Rows from block 9, named by matrix and row number. Rows with one number belong to one neuron. Each number is 128 + 32 x the weight over its row's rms, rounded and kept within 0 to 255. All counts start at 0. Numbers have three digits each. After the name is the row's rms in percent of the matrix's.
# fc1: MLP up (model.blocks.9.mlp.fc1.weight, 768x192), inputs 48-95
# fc2: MLP down (model.blocks.9.mlp.fc2.weight, 192x768, transposed), outputs 48-95
fc1.271 106:136158137167190106123132107099134094106141138102129123138159143101108103145097119095102096084111128064139102166113088159097045081167114109120150
fc2.271 103:112105120103123139142090159043116167115105045056158101128095129148172122073057107124138127116149125165164154167154165123157135081126126151069124
fc1.272 084:066107127056148136139183164104114124142162154074106108136129146120129134099128114201114121170121137095116100112096121107166133175115111122138082
fc2.272 085:128103119176101147114138076148107155125118126157156159204107153091123103075135186110162133133101147107087086107124122098157159099138120096102137
fc1.273 077:104104106135137104140132143117126111141113127108138091115099166123157093106131082033177133130123023079092058132149076161183094126160172065146185
fc2.273 086:067084128183100150128143167092197185145068138127076151115091082133067076163148137176143120099154167128090124161187141142134142144139131062140140
fc1.274 088:116156133129105115148188099117113116114068123205096116202104120113152097137103128100140108141149131096104087111103187152105096095141092150136098
fc2.274 090:173098155132117057145099179138189135122164102077136115094142150134170123159082104127139194103138134138120150106128159195159121169152148117099114
fc1.275 100:195148110142166091096117149148120182119097116152134131131090174081152119159189161146073139100132118128107118135155112148136054141212126127135147
fc2.275 101:145135102130152088119138128188113122159070133087143117115125109113130177201078200124096092152140124121126104158120143123122158111146162157155143
fc1.276 088:171148130100107165107134076140077104184140125105111169129151121099154137143155079115081167083127115143167131099117161180165089169153124117131156
fc2.276 085:118099135059156110161111146150132054164124119108105067102168153064120097130120140157154114139118126142110141159077125110145161118123141114161134
fc1.277 096:191171165107153157105125146167060118090161103174123088142103169153098145170132144203130137095118091101106149119102137132116113122193124117129112
fc2.277 100:177172114143101122113119155111188116136184082082142109154140112159113108159103181200138164085090167127149162188178159143111079162146161127151167
fc1.278 096:130116122089167130149135142162126177103126060182119083121107133087129154142095171094142135130115077170106127145125079135109127118145173149112136
fc2.278 099:080100150122114123073115140190123111099122228149061128126130105139144111154125121100126141090120131138113176160081164164138121134085173071076126
fc1.279 102:154107103145120112118177115151092173114160125105179086078103149081156145132120113124175191121107155131133108108173150131155107123073138099196171
fc2.279 103:079107157149130083099102108153141082108114061149169113183122130087134152108107128136125160167100166089096164115146092101180093102122120090090083
fc1.280 112:164069168132147131086141157137108194092057099076114142120136189154103152091105160153144186117083112090085142124068188201083103160134167114142063
fc2.280 106:109151089111093075155099113153142123121183113135129149137014075083120160093078137139048107163135148144177114169184087126140147097105119165178150
fc1.281 078:116119122144224167080086119135190115118137161116141108174186173202158102109101115143151148111089148146159103134143149120192107105120110138128105
fc2.281 079:138204173150115148114183140109133136113141050092176101107223111087150096107126099120038162107133122135154121130090110089174163090080122127097121
fc1.282 100:131101156121084102121146160123115165117123057147113151089106070105084131049081112085124169122115141104106117091171114114124063124135137195133158
fc2.282 102:151060167109118140151153175129141106118125128185161160153153184208163102117097107075201093184183158160140094137057121135144100147140105102126106
fc1.283 112:125143147099153148106197153148151101146150078110162167127156090161120118117154100065094100100045059141130165138159208132106168035145143158104126
fc2.283 106:128100082150142076122092112081122162194148228170191098112179152071165119140191088159076133105117167098131142143149078085124097148114163067146110
fc1.284 087:125149128131179090068139143127069125153131094178109110072183134097071151155145129087181167135069146118046139077159117153137119106159136132092160
fc2.284 094:072087132165101146144101076119102158095133189116165108113144054171134049089081141151134092095072069111113111161082089125098113078111130128156132
fc1.285 079:096161074179059115111108107180068139155063129148131062128103125153075088109178151124139074156140146125115062118154146098140094136163148115125142
fc2.285 080:128172168147142150098167094059136140098152088088158129108142129064161155094129069162087139133153072190170107152113157150153141143116106141071141
fc1.286 090:158127125074159101141140069120111185141135107196111135154167115059140206106127160092123140137112107153105140095164113145081109156086063081082135
fc2.286 100:097121153207041127146123121157076110093094106075105114096134088138109070147158180125079087135100149164135158151130119126122187104112118169124126
fc1.287 089:076090129142140086108121122119090104146077119147153125104098180130078097111085139099153113138082091173095149142126183086122076120119125127059120
fc2.287 090:126121126103111129147147125119121180156194154127182128144095150107098100133127114090130108194119131190147101139114126170110186090185156143159150
fc1.288 114:153150100158202146119128137168093136122136088141091151123130078111121072193155109158127140119137111161104196092154139152135128157133109112093109
fc2.288 117:113121136124131075109115116132118165102141158128089135093153155165156139151148091106124121045154106141114126126155151092091175111140169139201116
fc1.289 101:191120117075155078105153146151127099128036115128143160129178120152104177138089077142131122076153129152116126100165104130109107114109097100035104
fc2.289 102:169087156131137110172093073154119127140126088175133153109135129106147120085155086143095113131154096101040143086186204150146144069128103147156187
fc1.290 086:147098105128137135137103169150100121147123093096177140135108120087176111138083123121085111140052176144093137128157089110155150082123086120186128
fc2.290 085:124135111049099107092123135142050110153110151128110122105130103114130149101080125095153089096214141166170177158090094085179146129107123178077099
fc1.291 110:104114096150150198185131123169110087121140170149150121145108142115141125142162111103094108119136136115103126093145115119075115132101136112113180
fc2.291 108:125138124120184126112106161115103144094158152118144086080128139164079096078143121143116144107166121106145110068125136145155125089121100149107127
fc1.292 099:144096125190106188121106140113177148192169122180085086175137130073091144150153093178101130124163079126124165146213078135098085081112206147136110
fc2.292 101:156119069133123139093162136108185124116097120141139136139101102157168141097098109140098159150094116124148097121093115138083111095156116131121196
fc1.293 086:152185123161104090077128118180191198069131109155042142105101108145157084172161086139154143072164100113124097227072124154112137091135201094124154
fc2.293 087:088096137116052093111108122131135127198150163123161091059147120121180149099092062161107084118157090149147132144133134113112149098120161198201162
fc1.294 120:145153144154132156077102094120152109157146110098102075125131144126058179116101032124109148134078116112117140184127128116081060146209142117108149
fc2.294 107:102108154097127094101143068123077101150114132153074127157114132096151078136138140142125192155105119098114136073053132131185147089064171187109117
fc1.295 114:091126122146156134175127105218124140090173089115159101126164106072122141159121102134140115131118146169057138146117149113157116112209174094114163
fc2.295 100:134145109112108101118137084136133112114117188116126098137204158126122101192149171119133130169128127055160088154114145172098142101164105081126129
fc1.296 083:097149157099138124118190142152137133186090166165111169108110141082101100133168107152178073136104138093120131105141135109123047172112119123134115
fc2.296 084:087158158140150144115083148134099168095062096110062164152114089143137146167167109143113169191095171143174113097129123132128147134075116138089078
fc1.297 104:127129077165123142076147127136123146134096136237075142112114074163123121097027111068127084085128060152090144131185159149173172104162192118140166
fc2.297 111:122105142126131120158177118072178142128153195181113151149111179129155116099142128174138084192108131126153090070118196150141123092123061114118185
fc1.298 124:136164086078078128130181133068137129170071111130103097060204131078152145089103113176073149117146099135120140144161130120127126109126129078139119
fc2.298 120:120160122111122106158125108206165165105156152129070049179121111141133129071120123132132142117067178104143174098157137091147134172135204126095135
fc1.299 106:132142196130162140045164124137079090136119080109172165128157184137088045144099146109145126085098119169161158108110139137103146124119162144131088
fc2.299 097:083068097153042107141084132137182113121126154118108086121111110114145140163085103122123115072136161095142139141190178129167122063088093128101121
fc1.300 106:128160156129094130141150079169204129182072157149103116121125141125146163121107102170135125103154126159128128161136162127141123069169148082076098
fc2.300 116:147141088164099112124130193157200151044152145111133090100134107162068106142110113118112093076126155156092098119077162100114096114143099154157092
fc1.301 124:127109168058077127169126091097125103123142157106108145132121162118086143098070141181106097120118168101126125112117127128158146113131132099120107
fc2.301 120:099131056150114158124119123068126106071099122122153055153124145093091140131148137145174190122159192216128088095108127128124135113188100131080157
fc1.302 087:076135120180149151154140193116147109146145158121093171102085142076072101117138177106122147110129037140098098158156127129115151108106145143117114
fc2.302 099:144117125125091113188153164076061167143119154174158124157156095119178165151079120110170118163139107112143154166107095109124162103110132130114129
fc1.303 093:203114163119148118137175131090092168102105087135111162141169162128125131156149115191151181135146127114118085120146172155158108123156149152143139
fc2.303 097:140088064172118146154087126189122165140135148097065116088096094117134168131068148097155114126101087195133102105136098167117120145106138082094222
fc1.304 111:061130133138109128160125075153157084156136152054173147117131107174119160167107136147162122105126104140083121068155134076130093157107144167122093
fc2.304 101:137077137168118107165136115084139145130069103157156068111111124148113140148155141133066099132152160191178106136055108184126130152173111103042141
fc1.305 103:097114156094142089105156162146128079130076160102093066161144099121109133156129144109138097091091090025107137123136047074100097076209137103156152
fc2.305 105:078178139113118181127128152129078136135116037129152102089139136139179126139162187086122092167099105141112099112162126087112161147102096156184133
fc1.306 089:182090177110093093146182114180112123167170101137163103189102053128138132180145101138154190120124129078113083108167112103165085168136103091149155
fc2.306 089:121172123187111167109079139086108120105140156172143093113094112118136098080134133100078165090150084152090107174088128224133160122100076118103146
fc1.307 119:160093104108110129135156097134122125073119084146087116191113090077121159128124106106193143075166134146074114119148145183067125159062097074166164
fc2.307 116:091120073103141154101039142163069139139112196164181126131132126170093063064194088155130119138098146111123094159067085122131117120178149115067159
fc1.308 105:121092169115100171111103111135091138191121086121105206101072114152157134170092159084193129124098046113168058135109110129158055161117129133167139
fc2.308 102:113132137152130102146119142137099139117091093117117059090125189160171148140140142181130090135128151130122126109109154097084162138131154134134088
fc1.309 091:113210144119153148111199100139122150162101109063125134154089212197091132099067142123119124113104143134178075194122102165092134132168118162120092
fc2.309 090:114152088198082099128063075135140105128163110147146159053160168113181099126061094120110155162157125111126175108061165136102119154143116072122155
fc1.310 103:117153169132127153112170180144135151118156110150086087171057103071149107123171151109113179123093098118159122089131137141148129143166135160129109
fc2.310 100:122108106133083108108095063151162106147119158125140068149097123141140095162129146130138139080160122101103126200115102135199109121118161150138078
fc1.311 097:123098133124095150111121163132078151152133094143131116083118118117114145118121108168073060163137136123105068117095165128161069105166106169157103
fc2.311 094:086175119064122165139148156130143073107117140165123143153119149118164089196140123164186207083122139113093136081135055163065131122096095108102107
fc1.312 102:175200123105120085130163120101132065185105138120115072104132094128104140131171131194092155091160133101089096099101131095148051163150112147161188
fc2.312 120:116140122102154137126137101155136168103095154183094160118186114202152151115080132115101165091202128191103146151107153118136094136095122152107083
fc1.313 092:134120141138121156150114128060148157169084121121106089110157148123127090110152143115151118107095088122108104097133165076105084178145075159117118
fc2.313 091:139193124097125081160148127169128161128197104130134119092142118190135128200079138152143119144137057138111106093101142107134141134098091121153194
fc1.314 091:100186117124127104100144160142070153097148112089160191159176055118124051103134177112114089069150099118133060155097117163164083099123138153081157
fc2.314 087:165119152191094173100133106107143127149155083120076096107097179117164204145155093150141118188085085114091177116168156097112180157101098102172103
fc1.315 094:173156096130126203108144142112080180140162168107150150143146173101134077183098155102136118154164113163092081132129067139150148125162123121163101
fc2.315 094:148124137132190149179107208135109140131088024113100079129114089184095154152139135135113149100107187106125159126146103133132088154062134147092183
fc1.316 087:160091125162135091194102185125165169144158120149182155115149116076157109150105120116151162142103127140172153107198173145099128129162129122159145
fc2.316 086:155079156122123156088183134169105180105128101166139138072114132169142149115150085110118118147123116119111122115105091072155129185158152134087207
fc1.317 091:114135135139102109059173104180070146147098147151178122138169148173137137131118114128186080093187137077121199123121135163069103057151107091163137
fc2.317 091:174126096104138114162139125131151096175165088120106094096136146152154112123094153144114123094081138123111065114117125143133116202167165131112090
fc1.318 105:092096145175148153093121148167122171116154122076105119106119143092115151130119158018071097101063180200163139121089152124125113116173088080051132
fc2.318 106:216104118153041137090137115086106133145094186165141126182140084139076111085105170202175156163135127087085133121173117149140176161168150099113088
fc1.319 109:087154135149178130091100078170140177194171089191106113145164146143107109146117144146092144138115121139080131134121109084055064072105173123134090
fc2.319 113:113117150093176094050128097148077137157164195083119169115166137129127122152117152114136143149069098109066125063161117151144117169105115131120110
fc1.320 095:170126129118136161161169147094100092093148142170081120139119151121152114098125132090156063090146131119157057062104120150097142167117164142160150
fc2.320 102:147066119167113107108120155168175172154125109112133142112095076094095132164112126135117064098166129144154090168162137127124080134140095066108104
fc1.321 109:103100147151101088101244141109106019151097160074128140185176136125119133106119146115100126144091074157130163131109125073118140184125159161089106
fc2.321 104:096151131114204104208083147062101095139192165128145126141121174152134077148121063175162137184124136075089193118146094113125136169162064050114166
fc1.322 089:141190169114158186087127135145145099129168164118117122159114172141096157115103166143135151086109113071112131115113149131150131145157085110068132
fc2.322 095:097131073159120161074062144117086109198138117149146120090077093089076129198169134136104141196153082133124134169158131082148175140150100044151145
fc1.323 102:117185200090130152098110115143153164178189133180128122117091143104074110140139130137110126200114144127107136081060177169167081122087102124154110
fc2.323 107:123129085106136163141102108149146140151100140119091127129113091142145152075120092104158142147129168147106121149209114115153128137138149118125149
fc1.324 110:151095174087065091179174144093159109075122152061110170162104187165118080109073136104117052112163115089094128118117138077096118125110118120110059
fc2.324 103:130103121132127076074163125118111079099131124186152092143154101116098161113147113114140167143143172159112099107166139082152109102132151067132122
fc1.325 078:094131069082178077137157185117111118130096153153126084132124132136160123160128168157184079180163127132064134128123082128119128134146108149089122
fc2.325 078:150132195135115139106108149136109066081081092137085098142139120142161141134188107110138124091083056175093158192127110123167146123147069101122095
fc1.326 088:161125128189087140135122146113107175160135087111168181128099148072090091176121151131126131075104142141120137084121110157146122112135160151138148
fc2.326 087:133105141180161154137139152193117140130119115176158194145130100080202085117113129108191063116113148147153129113150102129132135134132128094134120
fc1.327 117:074090093119153148118165149119127135117102138108156103178103160156153160119103127161150057097116124096155103113103108180129083120106144158108131
fc2.327 112:194128168123144139118100176163100136113177192111099077131143098059137073093191123109141164187087155096116113132139101125101175159125171109152149
fc1.328 092:218107107118146105137130170119124145123185108134117171146134122118164140157085160101083134086115010184056138101094171149099110095172189132122087
fc2.328 097:146151131129185117135121049075098189092143124156118093086173150136096133157143107176136148155115103139171157159132133140176151171093125098113060
fc1.329 107:087157141123149120110115107105117193174123140146177110158102121142136135105065142102181134101144117123069130131161099174082122106067129115104160
fc2.329 109:089087163178108134154142164180143129129106118159100106129128079108099134139163100117142140143160135167171166091150157085154099118219130119100089
fc1.330 104:078124111094124148118152130128139097123117148120123102167155132109132123137084136116116153103146055069142169126149120040157110173170162168101071
fc2.330 108:146113130153167101188188096113125094125151164111135168105136125132135141082128164167145177134151170131094090108065118161096090079080165169120115