config.toml
model = "image embedding model"
dataset = "Sentinel-2 satellite tiles (TerraMesh)"
train_examples = 72500
image_size = 64
crop_scale_min = 1
horizontal_flip = true
rotation_deg = 10
targets = ["main land cover"]
num_classes = 9
embedding_dim = 128
arch = "swin"
norm = "layernorm"
norm_position = "pre"
activation = "gelu"
mlp_ratio = 4
head_dim = 32
fused_qkv = true
bias = "all"
qk_norm = false
parallel_block = false
dropout = 0.05
inner_norm = false
drop_path = 0.05
patch_size = [4, 4]
conv_stem = false
depths = [5, 5, 5]
widths = [96, 192, 384]
am_softmax_margin = 0.1
am_softmax_scale = 30
init = "xavier_uniform"
residual_init = "zero_last"
optimizer = "soap"
beta2 = 0.95
lr = 0.0019
beta1 = 0.9
shampoo_beta = 0.95
eps = 1e-08
precondition_frequency = 25
max_precond_dim = 1536
one_sided = false
adamw_lr_other_params = 0.0019
steps = 5500
batch_size = 512
epochs = 38.8
lr_schedule = "step"
warmup_steps = 1100
weight_decay = 0.3
adamw_weight_decay_other_params = 0.01
Rows from block 11, named by matrix and row number. Rows with one number belong to one neuron. Each number is 128 + 24 x the weight over its row's rms, rounded and kept within 0 to 255. All counts start at 0. After the name is the row's rms in percent of the matrix's.
# fc1: MLP up (model.blocks.11.mlp.fc1.weight, 1536x384), inputs 308-383
# fc2: MLP down (model.blocks.11.mlp.fc2.weight, 384x1536, transposed), outputs 308-383
fc1.1361 095 [164 115 122 119 114  79 116 170 168 156 131 113 102 182 132 165 120 110 103 140 106 157 149 108 162 131 152 132 113 146 147 149 106 197 142  86 129 115 113 134 106 172 102 170 155  88 128 158 139 152 144 133 110  71 148 107 152 145 110 108 107 117 112 115  93 129  94 112 144 163 101 122  81 133  98  99]
fc1.1362 086 [139 143 105 114 100 126 111 149 152 123 165 143 115  98 132 123  71  92 122  92 161 118 118 106 119 130 181 112 124 131 134 101 149 118 134 132 122 174 160 100 146  99 131 119  98 111 143 109 137 133 118 181 176 102 138 136  91 119 113 157 151 104 114 122 119 169 123 159 148 167 136 132 134 133  89 137]
fc1.1363 098 [172 108 150 124 158 177 123 111 126 146 119 108 148 118 185  98 143 104  56  99 166 107 130 129 144  96 121 113 133 147 119 143 151 127 102 116 146 128 106 140 126 129 119  88 114 127 162 152 158 124 130 120 166  57 147 160 136 144 105 124 124 123  79 120 145 118 136 107 141 109 129 126 119 131 149 155]
fc1.1364 093 [121 108 124 103 104 133  87 180 163 131 156 110 123 115 113 151 165 108 158 166 133 102 144 108  95 172 120 151 150 151 163 111 130 145  90  98 140 109 161 106 123  99 128 136 105 143 169 108 129  89 109 146  65 134 157 116 103 131  79 123 186 144 124 156  96 116 168 125 125 120 147 127 128 132 122 176]
fc1.1365 097 [145 108 110 124 133 120 108 103 127 152 132 152 133 123 122 163 156 128 128 123 119 147 135 129 123 159 166 169 115 127 138 128 122 123 157  87 110 126 101  93 130 102 119 135 108 107 164 120 142 114 147  97 170 123 118 165 124 164  90 128 152 155 135 131 132 136 151 164 115 108 119 113 101 148 110 119]
fc1.1366 125 [ 93 156 126 140  80 146 131 132 135 137 170 139 123 126  99 108 125 121 154  89  91 134  95 145 136 118 159 137 105 119 111  79 137 142 176 128 135 140 152 141 145 128 147 146 147 181 110  93 161 130 111 169 146 116 123 153 129 121 142 147 103 131 114 151 152 128 104 130 113  48 112 144 122 149 116 131]
fc1.1367 089 [109 128 156 146 119 119 129 129 138 116 126 122 129 138 118  77 162  92 129  94  95 141  98 129 144 140 144  92 118  98 137 152 163 128 130 154 102 115 127 107 142 190 142 112 127 147 120 126 118 130 118  84 114 147 132  91 146 120 135 114  99 119 110 165 148 145  94 102 147 125 137  78  95 120 152 173]
fc1.1368 109 [106 149 112 119 124  75 145 174 156 117 121 125 113 121 116 128 119 109 161 122 159 131 149 131 122  88 121 140 115 118 130 140 159 180 153 170 130 127  85 170 157 115 147 141 134 140 104  84 127 145 144 139 134 108 135 118 133 157 120  99 142 100 210 133 129 142 143 149 147  95 117 140 125 140 104 122]
fc1.1369 083 [151  99 106 120 115 121 139 150 148 127 141 116 126 108 155 114 151 153 124 176 129 160 151 113 123  79 157 132 111 127 177 108 131 174 142 137 128 124 162 123 153 164 115  95 153 115 101 128 140 120 134 113 154 131 174 147 107 139 195 146 151 144 131 138 145 118  97 143 132 121 125 168 104 139 147 133]
fc1.1370 099 [141 117 131 133 128 134 146 145 159 148 131 145 173 138 137 124 116 115 138 136 100 178 127 116 121 108 139 172 175 107 177 131 159 112 104 134 109  79 110 146 156 101 142 144 165 153 108 161 157 112 141  50 109 110 113 140  97 105 115 167 150 123 100  89  99 156 139 136 135 143 171 177  75  94 106 140]
fc1.1371 100 [131 145 128 131 132 125 112 110  85  89 134 133 112 144  61 111 144 131 103 147 117 108 131 146 114 135  77 144 133  90 146 140 146 133  90 105 134 150 136 106  95 112 124 148 124 140 122 137 116 144 127 137  94 116 123 130 156 124 122 122 142 148 148 129 120 138 112 134 157 134 150 109 125 105 146  95]
fc1.1372 120 [113 121 144 105 143 115 173 133  87 123 142 107 128 159 125 117 134 151 145 159 130 138 161 175 110 122 123 128 139 151 150 120 120 131 122 153  89 152 158 126 123 112 139 100 143 187 114 124 138 203 151 142  86 156 120  99 130 116 139 119 120 106 136 158 175 166 193 157 124  92 108 119  95 116 118 118]
fc1.1373 092 [146  99 136  90 176 164 132 131 121 107 149  99 138 167 129  99 131 130 162 115 145 124 105 107 165  88 136 117 119 150 143 107 142 130 152 140 110 190 109  77 123 127  95 145 145 160 129 137 121  61  82 147 104 127 156  98 162 109 167  66 113 129 149 122 155 174 116 137 111  69 155 136 139 145 166 120]
fc1.1374 097 [167 141 157 147 153 161 127 146 120 111 120 166 129 118 121  89 121 135 120  73 125 127 153 117  92 142 160  92 123  92 131 139 119 141 129 100  95 136 177 146 130  94 139 121  91 115 145 144 143 171 126 133 139 121 137 118 151 117 125 132 153 112 115 106 103 118 134 154 147 162 163 105 116 156 168 134]
fc1.1375 099 [129 151 118 142 132 124 141 144 130 130 169 133 158 184 151 133 127 138 117 142 178 135 174 153 152 109 136 125 155 109 134 115 136 178  94 137 173 146 146 120 142 113 135 114 113 133 147 126 196 142 149 127 125 175 153 132  79 104 135 145 110  85 106 160 132 123 167 138 163 150 112 101  85 116 128 123]
fc1.1376 100 [157 126 127  87 156 156 152 127 108 176 161 144 161 125 143 116 154 125 145 127 172 119  78 161 106 143 167 127 152  84 127 119 167 155 120 167 161 113 176 139 133 117 128 111  96 123 102  92 150  98 115 109 181 141 106 130  98  97 124 126 112 101 112 117 159 116  92 155 116 127 146 133 142 134 132 165]
fc1.1377 105 [128 125 115 133  65 112 114 128 173 114 107 128 153 162 173 155 138 122 130 125  70 167 167 119 105 135 111 129 122 127  99 110  62 133 127 141 159 150 114 138 113 118 116 165 103 148 139 128 136 146 120 138 119 144 163 190 142 110 159 149 148 139 110 139 133  98  93 115 120 129  89 154 138 165 145 127]
fc1.1378 108 [180 168 141 175  94 142 109 166 106 152 176 118 128 101 174 126 174  96 134 100 113 132 133  93 124 100 113  94 130 153 168  80 120 130 122 107  95 114 155 168  96 153 118 137 135 148 118 142  90 132 110 147 142 138 120 136 167 130 134 156 109  94 116 135 146 148 139 110 126 120 122 167 122 105 155 131]
fc1.1379 109 [136 144 188 127 131 129 178 131 114 104 116 130 144 135 167 109 165 101 125 157 132 114 134 112 152 147  82 124 109 135 124 178 118  82 137 128  69  89 162 129 106 156 112 134 108 162 161 130 111 111 128  77 132 106 124 154 168 149 103 140 109  80 116 131  82 133 116 127 115 100 141 114 121 104  78 134]
fc1.1380 081 [148 127 151 179 162 148 136 120  91 142 138 145 132 169 123  92 136 136 149 158  95  97 102 151 120 140 126 179 113 111  95 126 147 125  95 126 137 174 143 144 110 139  99 145 109 131 159 156 108 157 134 141 100 112  92  82 154 152 117 153 110 148 131 102 120 119 112 117 126 174 140 174 143 119  83 130]
fc2.1361 090 [ 90 105 122 155 102 139 144  61 150 153 133 115 164 104 128 101 110 143 127 127 106  96 121 143 144 141 103 126 171 150  99 144 144  94 122 125 123 143 178 152 120  96 118 145 121 130 115 168 122 161 123 101 118 128 132 151 141 139 137 115 176 140 143 129 103 125 102 143 110 132 110 102  94 127 155 123]
fc2.1362 088 [133 136 119 133 141 124 141 124 152 144 141 106 145 139 118 116 148 147 120 177 100  85 141  99  92 154 129 155 153 157 145 121 159 164 154 114 154 159 129 153 116 175 148 132 118 120  99 137  85  96  86  90  94 154 114 124  99 141  84 172  96 126  65 110 166 122 125 115 115 114 123 118 150 132 157 101]
fc2.1363 101 [147 100 100 122 127 141 121 152 137 140 148 139 147 127 144 134 118 152 111 138  99  82  89 128  99 136 107 118 156  95 117 166  87  88 143 106 148 117 125 119 175 163 114 161 155 158 157 157  95 143 135 167 135 151 137  98 130 144 137 152 162 121 110 156 159  91 146 116  81 126 124 115 118 145 164 167]
fc2.1364 091 [124 107 172 159 122 153 112 152 103 134 115 169 123 157 135  92 136 106 108 131 124 105 120 137 114 137 116 133  97 114  97 176 137 101 115 103 111 131 115 119 162 111 131 116 181 129 118 141 144 109 157 130 146 127 101 104 141 113  89 126 134 102 145 157 104 100 134 121 167  81 127 122 155 111 112  84]
fc2.1365 093 [ 99 153 130 156 114 149 129 127 169 133 146 110 107  94 150 141 130 100 145 177 168 131 165 132 159 166 104 163  95 154 115 169 158 147 172 104  95 123 115 121 127 100 137 107 109  88 125 107 141 125 147 174  81 103 115 107 121  90 149  73 146 145 103 147 126 130 120 109 147 170 138 139 120 162 108 128]
fc2.1366 116 [125  94 129  91 136 151 110 139 129 104 112 131 146 126 159  86 114 115 124 122 142 175 166 155 117 116 120 132 154 145 129 133 114 110 101 109  84 123 125 129 107 131  78 131 149 162 171 124 116  91 113  94 123 110 189 125 146 145 146 115 115 128 112 134 115  83 133 127 112  95 128  80 164 122 111 124]
fc2.1367 090 [168 142 159 145 127 121 108 128 125 144 137 123 133 104  86 148 163 130 124 127 175 144 105 140 130 126 119 107 152 127 108  95 128 104 146 113 106 128 165 149 148 115 165 103 146 114 152 155 135 158 123  98 127 124  78 134  88 121 118 139 106 130  74 133 127 113  96 141 163 139 138 119 133 121 131 139]
fc2.1368 103 [138 124 111 102 180 124  79 133  84 166 115 117 143 141 128 138 117  93 137 160 162 181 127 111 128  93 154 102 156 102 137  93 137 151 127 108 117 122 131 138 135  93 187 146 142 124 112 132 110 121 122 147  85 168 138 147 175 121 131 136 198 154 134 138 145  97 115 139 134 115 156  97 157  69 113 123]
fc2.1369 083 [146 117 110 131 148  80 122 112 151 149 123 129 134 195  77 138 115 115 140 171 168 131 121 114 159 127 145 134 146 178 177 124 115 150 134 100 169 125 109 117 159 149 111 139 122 136 159 154 135 135 143 157 124 130 120 139 106 133 151 125 125 137  89 135 105 158 157 116 141 118 149 143  80 119 174 117]
fc2.1370 091 [148  96 122 127 148 125 110 172  71 143 171  85 151 142 106 130 123  99 157 142 119 151 127 147 114  84 126 109  85 182 123  96 120 133  93  91 160 104 104 146  89 126 140 173 136 138 126 114 103 131 147 171 118 145 122 125 159 109 102 125 121 148 114  98 134 122 138 149 150 127  94 142 121  97 132 102]
fc2.1371 099 [113 129 111 149 116  62 126 122 140 131  95 101 133 127 141 113 116 101 126 148 130 124 152 108 115 113 115 162 111 135 100 120 125 133  63 122 129 138 117 165 108 131 157 154 120 119 127 102 178 152 114 161 125  58 121 141 104 113 145 105 200 110 164  97 149 125 108 123 108 144 152  76 118 100  82 142]
fc2.1372 114 [114 113 124 162 154 106 151  65 120  96 124 138 102 149 127 108 125 125 144 134 130 159 125 139 133 120 161 132 184  88  83 114 115 126 101 143 152 138 106 107 115 140 100 118 128 127 130 146 147  95  56 120 116 128 132 131 172 126 113 159 130 146 137 132 133 101 121 172 122 132 119 119 128 135 106 144]
fc2.1373 095 [116 124 136 189 108  67 123 150 124 105 131 127 152 148 121 150 123 115 132 176  73 130 103 153  69 134  87 103 125 109 122 129 107 129 131 171 128 117 157  97 118 116 156 156  99 121 123 145  88 133 154 108 137 127  81 131 125 144 159 101 148  97 101 109 139 112 117  94 113  97 136 138 130  96 138 118]
fc2.1374 101 [121 120 115 129 139 135 151 116 105 177 116 116 158 131 119 150 120 118 118 169  76 129 155 163 138 130  94 163 162  80 148 124 163 185 122 105 174 119 144 141 127 112 121 107 125 103 126 119  92 127 167 127 124 121 133 144 140 171 141 116 154 119 161 140 154 164 102 100 110  96 126 162 152 140  90 117]
fc2.1375 102 [119 155 120 122 127 106 115 135 101  94 136 100  91 128 141 125 116 136 151 155 154 115 161 108  97 116 155 165 161 136 139 160 129 156 126 168 153  89 199 130 163 112 141 110 137 115 134 124 161 134 144 121 149 135 133 175 134 140 111 141 106 168 115 145 102 158 105 106 106 157  99 156 101 105 138 121]
fc2.1376 099 [116 149 123 137 124 160  99 111 129 123 105 113 113 153  87 128 143 129 125 133 147 118 137 152  90 136  96 165 102 132 148 180 119 143 144 141 129  97  95  68 130 136 160 109 181 148 138 171 108 123 155 114  88 134 134 138 139 145 123 129 164 140  91 175 127 167 105 120 131 153 103 160  90 143 120 115]
fc2.1377 107 [133 125 185 131 120 112 135  98 137 132 105 142 112 132 150 167 105 157 103 114 149 125 120 133 145 102 160 113 148 181 126 171  92 141 133 130 161 113 135 148 161 151 137 137 105 146 110 117 127 151 133 153 139 118 119 137 124 137  97 138 127  88 119 152 136 137 160 117 171 149 128 104 182 186 187 155]
fc2.1378 107 [143 122 131 136 120 106 122 166 108 131 146 124 139 119 101 141  86 150 138 153 140 134 158 108  82 100 104 146 111 132 163 144 114 120 133 118 135 121 138 126 133 150 102 164 119 106 140 142 174  93 125 110 139 108  95  94 123  89 123 143 130 120 114 104 159 116 177 113 154 116 163 134  97 118 111 111]
fc2.1379 102 [103 104 118 127 153 147 110 134 144 153 115 169 124 126  62 121 145 154 113 112  89 136  98 103 172 134  96 123 130 129 133 128 140 182  95 114 114 114 164 120 170 100 141 121 119 124 206 137 105 148 117 134 182  96 147 132 118 124 133 120 119 145 102 133  68  94 122 158 144  97 161 169 127  95 163 111]
fc2.1380 078 [103 162 111 141  96 125 154 119 126  92 126 132 127 142 102 131 115  98 143 173 131 102 110  84 162 105 105 160 115 120 144 145 141 141 128 136 151 111 125 139 114 127 111 159 123 142 129  99 136 105 165  99 147 119 136 101 159 140 105 140 151 160 190 144 150 143 147 171 122 126 102 106 140 145 162 157]